From a checkpoint of a small image embedding model.
Training: 11700 steps, batches of 128.
Data: 97500 training examples, 15.4 epochs.
Rows from block 6, named by matrix and row number. Rows with one number belong to one neuron. Each number is 128 + 32 x the weight over its row's rms, rounded and kept within 0 to 255. All counts start at 0. Numbers have three digits each. After the name is the row's rms in percent of the matrix's.
# fc1: MLP up (model.blocks.6.mlp.fc1.weight, 512x256), inputs 0-85
# fc2: MLP down (model.blocks.6.mlp.fc2.weight, 256x512, transposed), outputs 0-85
fc1.3 119:155116090186132152081118117138143160138089094088137115165130114168099138125110220140131061123110120112077122127170139111098127147151090132129120151125114137199110140107089146136198069138128111144137107091062086185166108176189117068106100189084125181116165125
fc1.4 090:109098115209098154080115189157100112130161078119126166163095142089142076076152114100133122148141094101093130151109156131180089128097135146161110138147122079163104111133139096073145120028136085092162133030131096156114105142156121151134104145160181105092161125
fc1.5 094:128137136160133155131118134117099097118109211067104122120100168093138160187143170101162057143134137105095092146142138151087164126113086108128120171117120121106158050161150168178193174146116149156135112155129111101145116154144116107144124179105158123068142119
fc1.6 089:062162105110162169157118156150135117136101187169119080151113095140074165154163106166149079159169136104127134133169134146128106101095175113162137114118150140111145130127181195152141163144117160156146113129070074101110117203126147089122166152137170148108171084
fc1.7 099:162134124157121173059125155190146138115161144076092088153098070135128150096165146101115144164164119056068124110114076175151079097137125207149147127124087123148105114139178170133122123066140140132138133102143141119142158139127163123147151123110170127066156099
fc1.8 087:090111125144138167091154067132162106108064152117088180089119119134173135183182166097123126147143121106108098210097158161106111167127109165162143144126098107151120068114111108143131133139142089134176102094130111107082131153146103101170110123107182148110077139
fc1.9 082:064122105194137168126140101135158075111071114118099168117112119115169173137129184114143105162121136105111128152084115169103083145138080174170127146135148114181113106119125121141144113121161126109176106107162104165123106161168081082166125132099193165102102117
fc1.10 078:092116114146176154135117115172142111120103117044065069141111113112121132164130178112152101156126118119105131093111063139066168162189130113130121194126129076128136087132134145102198182135112117171185133116137107118150153154167111082155187195128171131109129135
fc1.11 030:107140163122107127141135126081128131117062114103096145088123102127136139080129113144118139132094146100120165118129182133144115142134180138176065131160097132119223105136106144093136143145107086149131102105200139138123090125137163088201098095120137170123115190
fc1.12 105:181147139208125146113148118132103120111092196118120139143103115145152153134225128133108098153139130112031132130146120141134172064104133154115112123131098106104128114170121181121129121096130123128095062102186073145138123190096166125107091185110158156105130114
fc1.13 103:091142100130158172096182142182153148132082148118113062127116089134151142158128156171147040085135143106077157164120079109106130118199122122135134160164121148132153108133163164153159143155108155116149074169104136099129105188137149076095144115105154118133125141
fc1.14 079:076070173152156144156141111141105124096106144121087131120116105100142112155142146106186123168102115130115098103130098149129109154178157147118143165153121049104110090114161143080147203121162120169152131125159058072088127149158088141143193169139156133109123135
fc1.15 091:114081095155108140103112114094134167149126054099109166101093110117151102097102192108115092110162137122116025145096164140147158181145110194113108178129112101081128056157118084060159144127105112117141122105143089094099107120120156080111119130144136079133066137
fc1.16 093:052127090085144156137116116191154135102095121144088061127157133100152143114126169142203116169125094102135110151215104130096098157130161151146129136158061076145156153133162164115145168134122095149114095113120102078123174130173118105115142125110163066124151109
fc1.17 071:067096124121163136146149151117096134093128110108083149116106140104136111111119112094153096130137108152120080099127138180075138137199113139134131187118128095064102065115124100112172203165152111194181124120162073122138146129168139121128185131120120099093125147
fc1.18 100:101122128145149191108135143188158151113147078137134067127108123125151146141109102147148102105175053094093130098121069125134112150188091178159122119135187179194092118107151129105141139087098093128142064138037111123158118161176178108110139123154141128147114119
fc2.3 147:079168113135187152076160140148131059037110176163089106177123145121130196179160136130086136152115159094066199152120085164133119111074137094159171085131124143119148144137141104189139128185109136128139128121138145108105107133117153131070079137129142137129125107
fc2.4 094:121134132122149123202121114083099154118132126181149132050123132085114112191127193124134138042089124157088160140121113178064104107149200097106084133102130105119170194122099113097130115118130150133137161122158132116157165140168081135092164137109103116132128162
fc2.5 085:143129124140083148078122153163135178107144105072155120166148076151143174186104135122180117139135112090075123120143149124167118169145111251171114168125137089181198081150149088062142144109092124124128125125159116081135134140225121121154206164146130108116128148
fc2.6 082:197085195130166112084208126174081083108149064156127133136100135148115105038106077132156113204167140146149147138104146120111160130163155104146125149126122120068057063126154074078130124119181113116126132126106125112115112129107087165101083115140136068126129149
fc2.7 105:109187132154079116160138162095084131113204149183094138091117152091134140208153036126137152081091102136175170106179120172118112147140162062083122118129138166101217214152075129126083131078132150137123134115187119126139118119145124231089122140148116155131129141
fc2.8 046:128168142114097150157074117126109191094164098171218099153121145098156092046144126130083157087091122102114117077077047153151158114095111086092200112123128145112144169192143085077070125157143141134121150115105124122121135132126155168096109163179140117112144076
fc2.9 040:141164133123122120150085074136091183097128063182238101137149134101121073108176150144107193111112163102126107128049083116123131125081077136057210119102126189111156133169103114122042116117118112132103153138101123106115121145074130139088093143155134047122139125
fc2.10 037:143126106132106159147124112168090207134138107115233138102118149145183096121165073134090157127094087096140187078122119115133108094111117141141128117143113117201082146160172116105055124105150158116124120140112129154138146126094134162159203122123119161113132136
fc2.11 025:077114103092132131124105130121105156126189084103158114128125132130158116136167082111162126149210125116132125137105071131084195120095170132128187145113060119113098154125188132083098142179152166121127071180064139095074179081148126109122162142079134032120123136
fc2.12 117:130151080123093168131166186133148092137173138088093107123133135126117155165093126132140093178139115119149168124218100097070153160140114168136156157122110107159222100128162129088183137118220161139128111133124134085132126117174139139106128100122132116111135090
fc2.13 102:128103134125149136094165074105164071097187165109118139082130109131118127179099112127200165134169104068094119131098157115181090140112123230221074087122135086145076056215144128118120130088103103125139147129125124072125125108094101125132180156140134152130146137
fc2.14 088:124160147127043138116112087123161134121113096186151143070156139117174138136129083127111134166059129120129174163166143141135139110080119060148118132125136100157096200155127091113137106160145110124123141121140127119105130116095120195190041129133134096123119129
fc2.15 090:121116151139068085136113135052112163104175073164147147132133191121133112130126050127161109198151085109067187143122151100116135122110100093159147120111147140223092139069126118124102125093186135130124125131081129110143120118163152231134091140120135149142139104
fc2.16 095:064167094132115162162166082192122092117117171114078100124153135129141114112166114124120150195181083123137176157141156146088128117051130047202112136114141146072096188122107172163116114115123092131136127128110128122124156121091173116112053106132125131134126103
fc2.17 067:140166141138094153172065124119156101171125072144173134120133173154153160158076085129084118153137134100177168154195117113140117119141129080157149105117132169150140148143136096137134106128129150130130137133135135111128126131092158104129055104117133116129127100
fc2.18 088:121132115091197086102152164152078061078135140148161106105110113082117151068150119115133146115160169158112075150152183128128140150118118082129161171109120143095166100115107153108128156202155151124144131124156129136100152122074142121140122144107117151105147161