config.yaml
image_size: 64
crop_scale_min: 0.5
arch: "vit"
norm_position: "pre"
qk_norm: true
patch_size: [8, 8]
layers: 12
positions: "rope"
init: "orthogonal"
optimizer: "adamw"
lr: 0.00088
beta1: 0.85
eps: 1e-08
decay_fraction: 0.3
weight_decay: 0.3
Rows from block 4 of a small image embedding model, named by matrix and row number. Rows with one number belong to one neuron. Each number is 500 + 50 x the weight over its row's rms, rounded and kept within 0 to 999. All counts start at 0. Numbers have three digits each.
After each neuron's rows are labels from the 100 images, of 14976, where the neuron reaches its highest value: "responds to" is what is common among them; "colour at peak" is the nearest of a few named colours to the mean colour under the peak. Only what is clearly more common there than usual is listed. The data: photos of arthropod specimens (BIOSCAN-5M). In brackets: how many of the 100.
# fc1: MLP up (model.blocks.4.mlp.fc1.weight, 512x256), inputs 0-85
# fc2: MLP down (model.blocks.4.mlp.fc2.weight, 256x512, transposed), outputs 0-85

fc1.284:507501507488509507543537623470434516482521540398475505509420551425509499504537478434440448430446504503500483488478454515451541549600463515491506628427529488498542412483568456489517519541516527585557488533522416528571471482541512497469581504525517449376486545
fc2.284:565599534540526510491404598479491478520406545459558512597470540534450561455488496490481494436450542496456482564525491466574502469500474511534598476459498552502566455441522451509612589589523558549510482548500555481499484625520492490406422476468509522452567462
responds to: order Hemiptera (41)
colour at peak: grey (60); brown (29)

fc1.109:494514499430544432625531535436467454503553436487582518432495504462526529486401405468525502497483532562608456422544497483379570483583483490448467540438512441486477439539472463444509426546531490559561550524456473544546538453470479508510546447495462487502507573
fc2.109:537587454486513496511444586515480558539410560409538491609425489537411509438514620500493376486501529586492461573506497441543467514518490458467578556473478565509537469372493557525621618549488488568496409503494481506551518556584508482375508510446502531491590540
responds to: order Hemiptera (28)
colour at peak: grey (47)

fc1.216:494538410515523525518493515611479449491384580475484379594426468505498525462549511515473453566568518479523519502494452465490460562436372505452544504518485560470534533482545578585532483482527481548474427515540492558523474584515481438477407560405554531503503465
fc2.216:613506493510473480459478475495452421494630436533543493504451454507507496528536382492495544478536521475428568514472532555583516548537627520492520477503510452517522397533487452397404525395459468422498627493510499468340511491451526526482647523594514514508418524
responds to: order Diptera (62)
colour at peak: grey (36)

fc1.459:459496561449492577521457527562587434555430560402489447454467536463460569565527515505541477553460512462507491432587430534430469563579474508488505538461499512478595449441513513466572668500493482576478408576463501423573507525521475374508512501471537439483436476
fc2.459:588444516526527517464509435486472489544621547462541462427455442439498527448471411520468445439509473459528538374484429553498563557543517637518394603500486384471528422614507564374507459433480502436496555438511490516516519398516539477490529557556474496506419538
responds to: order Coleoptera (37)
colour at peak: grey (55)

fc1.135:510558498499530519441430612393450386510476598465457506555446482518474572477484497461449472447480483480443520585515512526442521531510369544600500496518473561525512522480557547543588529533530403492569460487574549525484493538572619501456461491527454515434504499
fc2.135:570497471466487501495451394502466465563598444557533512432520456459570493532380463493540532517585467507571499408490420474544514555543653462433509556508552474475512523526516449409442555418500500432515561518480491442426515447494499494459689506538499483569427480
responds to: order Coleoptera (51)
colour at peak: grey (38)

fc1.356:484563453503542507507551489532523527455377551490487434544420454501570446558573558532434444521502551488512499450458479458410499550507454516477487529480492575468585482539491526519532464487523505533516447505434459574531514579527577416476494557478484534508509525
fc2.356:471503534481518483491544472454437414429530569515562521471436464461497490522533429496509541447479487555488598499495491528493546511422558582481488444437488404427506428543496481421452469492483575491500611526519484495403472476495465542575575535540497539458453499
responds to: order Diptera (60)
colour at peak: grey (28)

fc1.312:508526414465567534522536415527492434502490530408401490503458461460471558482573500527528433586534536471469440522563476492434511546508468508472502569479411414445528499516527562557572496533552491504540500387415426510483579510449494455436485485454472436498444530
fc2.312:394485488471527496493576463511500612516536422579522483443540492530581478476480546504483565509567503464533439474504467490346536478495441582485335564573498520465523526582512532510399424469441470433499461510479527512555488427456481490553447489560487480504466525
responds to: order Hemiptera (39)
colour at peak: grey (28)

fc1.81:526479495522530559496486537529450491492468547361381559593454494479516532485533494437466480532496528455417424518457480516565455440501498565505516503476476466502460452569524479535513590579494509585504454503502524433468510613489496466417531502507509498497559492
fc2.81:500541463504568535506481478510488369476525460472463510500577475482472508535586468498473472536459496440491485507522574548310571485460462491588536458419632488473586441528485439517561496589546513412496561475501486588491459470645497516508601451573485476488443511
responds to: order Coleoptera (60)
colour at peak: grey (28)

fc1.86:390490546511514507550525436493474501530501522525445508511537450501591450560491506543558428562494454479553507521554510408418473499498476575467485604563566413507470507538493502418548508474525502500441482444440396522477563508553440492532487481559529450567454507
fc2.86:489563514494485513520454493497476433486495586546464518458472589434564479501541472503512654522456452460457513466493516582565525524405487410614549484501497536453443554421512556485450619483523518533493467518518483444382493529417542515483453577434507498499535415
responds to: order Hemiptera (47)
colour at peak: grey (63)

fc1.283:454440552493560521533531498583475408542540391492388437479540433475506603524523477506574455582588459460524505505490466460451524509634466568509504578594553412466520474530635464408586593530507496461428451482445445506532547477554414491475465457525506440514444520
fc2.283:519489497536462526481421423502559473450504474594495502464542521526499500515520598497509577574524503477356462481510521607554485512416557477559497374543475460486418622444525519475485530501519460501512539453536524440424509564486451499526445569472491487482590381
responds to: order Hemiptera (73)
colour at peak: grey (61)

fc1.339:540411475551484518509481498602481510475552460470517464523533466454532456468415509444529463530492432456524511490466481473549469511494484554462515564488512407513530525520545522462530459398571441533485555358470436491521521508640477469512485445542592424385470523
fc2.339:485623496472503471520485558500501476485463542524473492474434515521457523545530578483477462437426522499414498454487476596476462473474546364484519498480516595506551560431542504419537573572467558507501504520547515541507479585487525497380420558425485495493575422
responds to: order Hemiptera (40); order Lepidoptera (33)
colour at peak: brown (42)

fc1.63:426502553639556582471487466534456508475406512498419471536498416482495541567569551498539445543539485430416441553503495544492473513543474576555492528526551435543483481521505540429566584497478440473507448450520457495496470573542460468475534573528544481462504485
fc2.63:416519448505488499505501401500506469549495414569534496410526499503484521464438439490498449429522516408473427481502479545470459528553461524580431588499507575502465549535492464489547459485459511486488517491489499565469467522495517450497383491530464515536468519
responds to: order Coleoptera (36); order Lepidoptera (25)
colour at peak: grey (26)

fc1.469:421444444532561524392517397556544524455529534535449458486564463491506458494502562536592518595505446449474546483506493548505465482462540510520491468552474492519493496535488568534475477399510454420507505381482437463480512495523529511516579505526541470467495489
fc2.469:483568491482476516520482442508533567518454459569536507466590513569494493409369550497516598500436518490480555492476524493488456452466502439505463490576514399527496633465508489502441486454478461466482559461482544472459513500482460526580488439524508550546471434
responds to: order Coleoptera (62)
colour at peak: brown (62); grey (32)

fc1.342:430504442468540555490573534480488512495502391535437576456523532438465551478519487511595389471521486456465387578506531528462526517586467567508509539437544464488448501548461420414573500546528430443483498462424474548479538469519456504439391412534445410460545540
fc2.342:546457473487496493468493412494460453461566559512522502477458478429553516507566348488500579544554468546547504402515448524564537492422534523444520492488522472474478479589492534508442570464531564525497584538510500465374480442468502509559611547561513494513479561
responds to: order Hymenoptera (49)
colour at peak: grey (64); brown (27)

fc1.271:400501527500550509531507476470479473538463555508449518495528499494579470565502515554552455582474459456546558486565429412430492514556502581483495592582547439497498477516514539420517538481544502510499446501431415512463552504563463457499530518532556477552466518
fc2.271:457574498485451502516428504508474410499463593551500506476478534470603493470543528500508613538499485488470530463503482558529536499373529417597560475517472484445476592433520570441455613518501553537487460517534496425367504538403555498527480575376501498492559429
responds to: order Hemiptera (34)
colour at peak: grey (56)

fc1.504:452491509476560530530512490448445406572496423499454538462486505481547501556477508520572443507516472471525457535495482455460530585649424454552503605499615553501522400494462497540576584513506519457582381535463488529477570496523531478491494525501558428550424531
fc2.504:504510497541439499490433411498548513473563528599497499463537513542485482512551531505514542462456520479403583467515570615475436528382629494508503404524507445460449633446532492430448554473513453456507570460540521468452480582460504546507473532519480602505545425
responds to: order Hemiptera (60)
colour at peak: grey (64)

fc1.20:438555389521544531538469499400465401478517454458467579442518405475521532571563493500584503521579445439445423617472529453459507494584554478549551527451522469458469456545478502526492528585486392525467527508447504541496549489632482439360485486521543434495526496
fc2.20:490492481501574491531559433507470417463571660522498512525516483437416520422592382536510478575562502491541468460534540573455538524380518558488524483475492453462485378585488626497452507460556505498479575486465498508434462418405502526533551531637503530496475532
responds to: order Hymenoptera (54)
colour at peak: grey (71)

fc1.221:527453547510542520524480553566423562515492465492497476513476430473487509551471540554611501532550436507503412457563459535521504438512492494478472568502598541444555448509503511557583552501486494527434480468519484526535566520491390481473504609492548442524555473
fc2.221:468429573490572508526552562497489543564559599551491468497473502484438472468401403520499463537532477515560530397533413512492583570540538473483364584525485544411492482518494540407567576436516495437526460475531429489480491483442492562610590630590482504537404508
responds to: order Coleoptera (44)
colour at peak: grey (38)

fc1.100:537493538516571552543538452519505573500516500509469544480456584479501547461540565519543499476431542452480482426481506520472447534520377540465499523498590449488510425544465519385479436461461510467444535482464463546534526509437490388469482506407509496511553486
fc2.100:486446471467521508496516437514517517550504501416473499512517436516524482528514545492483453480558475464469427553500558496380516534462438520560475574504489621517487430552449462634515503475490482489490463499484507577601498478535556486427502478554468544495442511
responds to: order Hymenoptera (43)
colour at peak: grey (82)

fc1.289:505498505490498504576468580421449480466510479417436575508435561441502519556506453439434444425440524524511410529510543551446526503526460533516507588385498499530524422513513446540559524606522486609564503486543510549547471505523480496456540485503432499411524527
fc2.289:602530533493489499494455620489470499562504485464586537536408535481545533467435442488462482420518523604549423498502471431515525446570468514444541538463553510474553421521526390503556597564493541574508466562514520496543495518483552487469436404477494492459542565
responds to: order Hemiptera (46); family Cicadellidae (25)
colour at peak: grey (50); brown (25)

fc1.213:475526524502526560528549511529578566604500404465462550490497546489442487487430517509549377463502497375475539475568489495503484556629424520540524565445470523533454412491533393424575491486492505481541440537413522521597513486492620388451445486514464425501428497
fc2.213:496472570502543501547529484506451506461581494562584502523537461520554506576430429494505507461545499509491468438480510493545510493533561520518470529565578516494518496555520469425460517464459504386509572543467525429379529555564456545444587484642493461506462564
responds to: order Hemiptera (42)
colour at peak: grey (32)

fc1.404:425523590487576541503506543609438502561453526611498446605492467523437549476467590581486400464542568501459539508426461516509523526513614545554470528541491497488494487438494467508561526516510551476565524499513526511504480623487522500467501618430525549462533513
fc2.404:626391522512490493519562523482518521536636487482559491441521471492399501435453415517529486509513469567548439439509468531559512531530424548433470492451487418481517412502530494397487457457490468449499579473501478553468492402403472533569460464582477546471488578
responds to: order Coleoptera (40)
colour at peak: grey (34)

fc1.18:491512580533457551514464494423499589586518481475468462485431575479471494450459519501499419398486566493524532421552422510462489515534444461479486510614481561474574443509513651480537531473478478500432436479416477562621493502491629507561449459466522476514517522
fc2.18:557550494486498486523553401503509383488539594560502552488534531465520543484605426520507518515481507500553497466504567551501498511369555617576503432481487447501439469528492492471454442481579558414504608507490526473385496431375460525484454492589495548519442518
responds to: order Hymenoptera (51)
colour at peak: grey (62)

fc1.176:513512514503499487503478547413450462480517493448558511500485517504458539545465503415461451427456551548492363509588560534436517485494461540494535517412471455510503466482492489505542490632532532671513514488562541524525421539478450492491514499463416535425584533
fc2.176:626573508526461506487453634510482485525463524451503496635394522544421537505496541499469403518572544594480434537494513450585481498544484547501554483439509496535545433428512444505587589597538528618499467512509512493563492560516498480362475456462495536439609530
responds to: order Hymenoptera (45)
colour at peak: grey (25)

fc1.368:445528439546516554534529538407446477435415677465484509544505537455525587539657474489489439502447527444480463507468457510519452520489538492516514537442509485471537394533505557451522619589516529500544513518515453479483472510507401492376530536455573476507482504
fc2.368:654499528505584467458571545469436503579472580505467523508544421488557512428429516498502487409348500443423479471492444504531540463566448567573392566508455562509628419570461516480464453464490575426510436536491513527548480495483545478484540575470492519463519576
responds to: order Coleoptera (54)
colour at peak: grey (27)

fc1.116:512491503541506507385455568425456506480414515439506451609433522547417514533517582467415463462488557498318404517508482477522487480524474476528520483467492521490465423430532462480535535681468595607598467554553511540531411573472516440455458525400448495449556532
fc2.116:522527486516465497499518455501519530488513506542460498484622512577429496546422546516517485602527544480441506485507431498548475433431520577574474414508413407483500579498473576432509464501518498566492527416527494492461496534535394527548492591444504492534575427
responds to: order Coleoptera (42)
colour at peak: brown (26)

fc1.282:532417484483498508524531598457458551455536526411447484511455541427499506493522490429480441459434509486490485517479454521517471584604453478484520581435451578521532423476571433480526527550498465551569504482517443535620474483556494498437551472476471438373514529
fc2.282:594554510484471491499398574487496551552391529467532509546497449540458495404481566492495587403430529494487426554516544470548545497452472545481566519474474529492558491414491425457574571549453522534508471521502528523456499565516539486477429499444480511493553498
responds to: order Coleoptera (46)
colour at peak: grey (52); brown (25)

fc1.47:467491472516542526477519484456452479462515523518413495531499392524477563549428512477517462539564456485415401524597557515493525447573543507580524494483472495480515463523542482590571614639528436513609451469474516518463530542597510505383506452534462458437494529
fc2.47:565454552506508495500506495501549572499590423563567521424497558467496480429363489504511518501529539522541506342519468522409484537562452483476485543502518483478550438532523462356399429473483500495490520464533464507551527428407566482573545467479486488488502525
responds to: order Coleoptera (40)
colour at peak: grey (88)

fc1.509:522504535473473530526432474514467451563539541428453571460462531477524589596509503483540494549430441489496465472544511525454526494556475631487547559546506458524536400463534561531554537562527536553427463511426485497492568518557486467552499456447492435532477531
fc2.509:539443415470527493464446410496462489469453524469462525467489482444601484611572498475518533560486396549453508595492484524459537519510597500485536490470474551479478536490466491573558549520548519531498482561496501457425494525608409519416542567471533466544458504
responds to: order Hemiptera (36)
colour at peak: grey (44)

fc1.16:451490602492540537492422551510525431556450542525476511581478514485528515518467572524493511506486487457472509502433411472528497510477486433495489496559573556549459468509531559530521626457459515480541356551409517425486473580500546480487486593465604559556560430
fc2.16:637431438478504492496543448480494502478582553444502468439480479471484445489513449491492541539477528602547530465471460572407614548546532427488465554459522479442533536523487542518448416555542418510478576451503489615523498333428531521518495525544471547440483594
responds to: order Coleoptera (41)
colour at peak: grey (25)

fc1.180:442508462492494546513593516500520610545517390590459562457541526512478536465534491534499432456550551394472491566512548498538512487551461530546495502488517454510459506527541409441495483545403475430456477447424498579525507477480511515482419442541387478490514515
fc2.180:584455530550505476495485482489444462449537587448548522497448473488577512540485457500517601534542441553543432372495431501570495440488516563484485488502505485503530446551525598527456503475506583495532581549524492471396513462496433511584639570505501531509493584
responds to: order Hymenoptera (49)
colour at peak: grey (76)

fc1.102:366456483494537555516505526502458458463453519495407478527462444481555552549544513477540469577562482441490471553542494511472506534505436563530526541521547424481463474562540522480536584530516483514527400485496483413417552514482447466478525542467530443550505491
fc2.102:474473505515492501510477410494513395437501500504441498469517511429583506575500473500505542597542483399447397462502491565528524499486495529568596500493478495495486519551495505505434575487540534548494470487507502345358501510474538479428510445466498366499496439
responds to: order Hemiptera (33)
colour at peak: grey (64)

fc1.478:437448620524501563485422570518505472598486509471491471557506584521351572547468566556490383453486546488477479437515444518491509548499467432482468528547477531435563473436537540486598538459517474565483418474497464465594425570455523487542471450386478500487522435
fc2.478:667522434478478482459539502492450485443581440542607447459543504543451512475479434478488577502510513490463490527506502554511526526503490590475501485448462418485465538511465412392460461528497499483505610492533489549435522433498421526427547608571488498443485528
responds to: order Hymenoptera (44)
colour at peak: grey (72)

fc1.321:502580460530489542547482532499498418470469580441475524483521512459528610514593449484482515559460453438500479567514432536540491465448486510551516513524493533513455481565491552555549529533522529461540514451503485488483509474540424514491429526483583440493456489
fc2.321:638449533505508485536573518519461548515583348527590497441475484497423531499336512512518428414528483549483430557504508510593580494627514446534391496443434572487562484456489522445522369506506520466502494488484489517558497494566415529480395449543497403513439580
responds to: order Coleoptera (44)
colour at peak: brown (81)

fc1.4:410488507464551543535501473569448364557545369519472453472503498468478546507470495507597420538567465424522492509516471456483538537599477435570503588562563486469491491518552471413597604539500495445522495471466468473494539493563488491452467473532560372541444512
fc2.4:539493495518446510497509406498557544451532484600529544428551478569484465505494580513498540551516551407406531449513608586504449546410508598522516404560476426501458631449521494503445491447498432491528547453516515485491476592476449515523482585466458619495597409
responds to: order Hemiptera (77); family Cicadellidae (29)
colour at peak: grey (67)

fc1.1:474477535535523514446459552529465489566492543563454489589496508542370522520445523610453394438483562500466479466474476544509545477510495444517458512558497523444538480443564534489599574485469462427495458477532553536485422564493491552498474554558464529474560502
fc2.1:561420440471450492496537478511492570446592369472551475419501516459585474520519484470522590531536447521498467535514526495497481559587533603457544517450460447526448460553527384398406414496492459496495556518475477524519502392498503456518505347446509474487458560
responds to: order Coleoptera (52)
colour at peak: grey (58)

fc1.245:489498515437537457610509550439454465529545414498560541457483481457545534512372422449499487493477553552581443443520474492378572468644476493454481550448516452509465446520482464466516444546494507588565519531495477521517540479486478522520564463488474499509513561
fc2.245:535578482500535511510447600512475550520426564402525497591421519516418520460522594494493379491479510576481475569515497461559457509514499440482566559471488597507530446386503539499630664551497490550502421510505483484528512564581502489358513514460508517483560541
responds to: order Hemiptera (63); family Cicadellidae (34)
colour at peak: grey (51)

fc1.39:509538500537508546512525458446527444548498423422415543463567493468459534477522474493636462497514462422511433572499466531556474539495414502543508555431498536503495465521493425534546516467483397378534518429469465514534492465564503487461391507506522434502454504
fc2.39:551411561505488511460488591504505513472564336492560482507425585520440491530349480496479496472540528559481536448516480481456524517654543445475407498457517631495521423369504456383513570530559488531506521533490500482490520484508492512544603392509490473483508544
responds to: order Lepidoptera (42)
colour at peak: brown (66); grey (33)

fc1.114:474454513544534543387464519460513424494475506447394518542532432520447505509474553463459455560550449477377507462492480511467522571553555549564514510517432448551515485483504516546632566520507450515605437468565499466491490593597495509474535558532503515463451497
fc2.114:514446591526494489519536531500472567422606313638611538442497530511521509512364469508508582507482520528516485418540523519580432441551473456513459467503529477508548487506508424341392467466494483441504626484511531505478481474465466498553546415522511469514492494
responds to: order Coleoptera (49)
colour at peak: grey (66)

fc1.22:480528524443548450592513533414455447487567400495569531435531498467511556493380419476513496485448559537565464445533503510403536466586484520464469504439517441499482425542474452439531419554519492566568581499497481545532487475492476503518523450506454488478514537
fc2.22:540583470498505512519445575517490550537419538412504492591426494542400517443494646499500371506514525593479437570502520460549434521521487455489582553474489564516526458373505541514622631556487468550488420494504484495548512557574497488380495488455497515488594551
responds to: order Hemiptera (38)
colour at peak: grey (51)

fc1.472:399461552479564533536535506539486455523496472521368430499531433492541563522537505515570450565551472439518515538504445456424507505603479585520533573606535418471512456527633482418542582525512497471466445510427429475523545499530437477475495481521526453521449528
fc2.472:510527481551465521501417462502522430485481525589492519506484539512529512528532571501489558545521510467373436475499496595589529520428547464574548398535460492474433600430531538480498585521516525536499487492525509409384501595477512493478428573438504479484612407
responds to: order Hemiptera (47)
colour at peak: grey (65)

fc1.493:451553351478599559510463420543504401433496515466496467471498379479562576504570541493555533550537449431450418549531525473483444506496520520555631485504526444525501491566515527532451442560545478526528564537446491546492570498590532355408526454441576459509510496
fc2.493:544517431509530503518526472494488574530544645538533518500513471504446493386487392506504520468501518557534638413500449514499614526417486535401540521490471453487478515527501601449441508450478482451501517448493470494445496420466608524547623595589495594513467520
responds to: order Hymenoptera (43)
colour at peak: grey (71)

fc1.397:419529451442507549521546414597469454459492514421515471544532511504573543564505525500465522485434488493485378520557509495513459490439547488575544544579550453565593512542465510529494533630497536550594512532448528424480555540642447447464474444507539405524456503
fc2.397:650535426496533491508472441497497489573575452519529506478492439518473508409410466487505548487527469461491594385487464480534532528642552484456537478494480489519539457510461489417470501381494516438487541504476488479456523487502526505392653543549526510546501507
responds to: order Coleoptera (41)
colour at peak: grey (31)

fc1.230:436565491473545586527451522557529482530378535513499527551490479493549522445561653454471493535457555384419591550468506456509417542547461534530629498506516503608471488482450453492495506484506545531523482545511511469530547574458525368475527565387509543499538403
fc2.230:641390527472451493478589443527516491484630508510516555433485534465513503479459399549518525508525461561528478499486523512491524506468482517507389478424498458519437447509529430349486412510565484524510616525468485537450575370440420503500438462580495508487479592
responds to: order Coleoptera (47)
colour at peak: grey (59)

fc1.240:498497477476533522549525484510459375562524402446441483423540490458537590508496465497562437557543447447537465462508437499523545500634449442498506557478567551481503419539533443526618575545518463449560397519480499517493586450532519496446460518512512424577423517
fc2.240:492476538534438511483441458489574595491547476506514523451529534559474459495528636480522510445443492496382550483496554608456451625473531528587482495544502489501503555337516512431498562459470445485490541469515473437466501576529424511540545532514515559517504435
responds to: order Hemiptera (64)
colour at peak: grey (61)

fc1.237:487416553488548605547465532529545559645514422503418514494560538503360474475438557578484347512512492391498529466514483534472530526516417599503466633518516458511433443485508501459549504449503492555503364435493451560566444534480505411538491561478428557491464441
fc2.237:578477461529492478513553519531429460365567379544566488496496422538485511522445488489498529554658469507400336571496555532498509492565538466524498496470469529500495505560480444519455483521485469521506563480484530472410525491581496466434463419586482407457512542
responds to: order Coleoptera (40)
colour at peak: grey (92)

fc1.164:454486515500574533548565499550459363522532396496425426473507479478492591507452480506572433549548472440519479489469430480466525499637440467526497593556559522469545454535584444434606577542526472443548478493451461479522541474596491496468455480535537413501421528
fc2.164:505493516536471518462456426482606588456527465578532512451563478588460481502507610500500522527548541453343494467514579591488456588466529560574485399537474447486463597443514491455484492483484431515498562441520506478507492570494429494546515553467485529482597385
responds to: order Hemiptera (76); family Cicadellidae (31)
colour at peak: grey (69)

fc1.343:498532540459517567391511489479488514457462554552488501481559504494538571477659515476504497453447475463475499578466465554428493522453543544549507498512511511575513516549432541561486498512526472518562518462561453569566511471547437503494469535437563476453550490
fc2.343:579459586509448508556510484513548564549597353610564491494537533530415478450374481474509523482561473470492493490479579481568534537551451445538461499503510535508449467458494462463414526461469514454528478484477496436455514549426555542553489427548520428503453459
responds to: order Coleoptera (47)
colour at peak: brown (51); black (43)

fc1.158:493487508457496553549550504618473440527456429486484486476416504412515564512552463512520448539539449483502487485496449499443527528613485454495493523411579512488542492463491376514584621533516513454533394546447471500479537502505475445474494541528537466513399503
fc2.158:471472569536495525498480435462573484513556491600511476406514477524479509558468619500497445493512464404422504441497505629446427508485505530581340502472533434512545542566515487379499505451511477495505518439542467471565516570403467493443515557456496529464526434
responds to: order Hemiptera (49)
colour at peak: grey (60)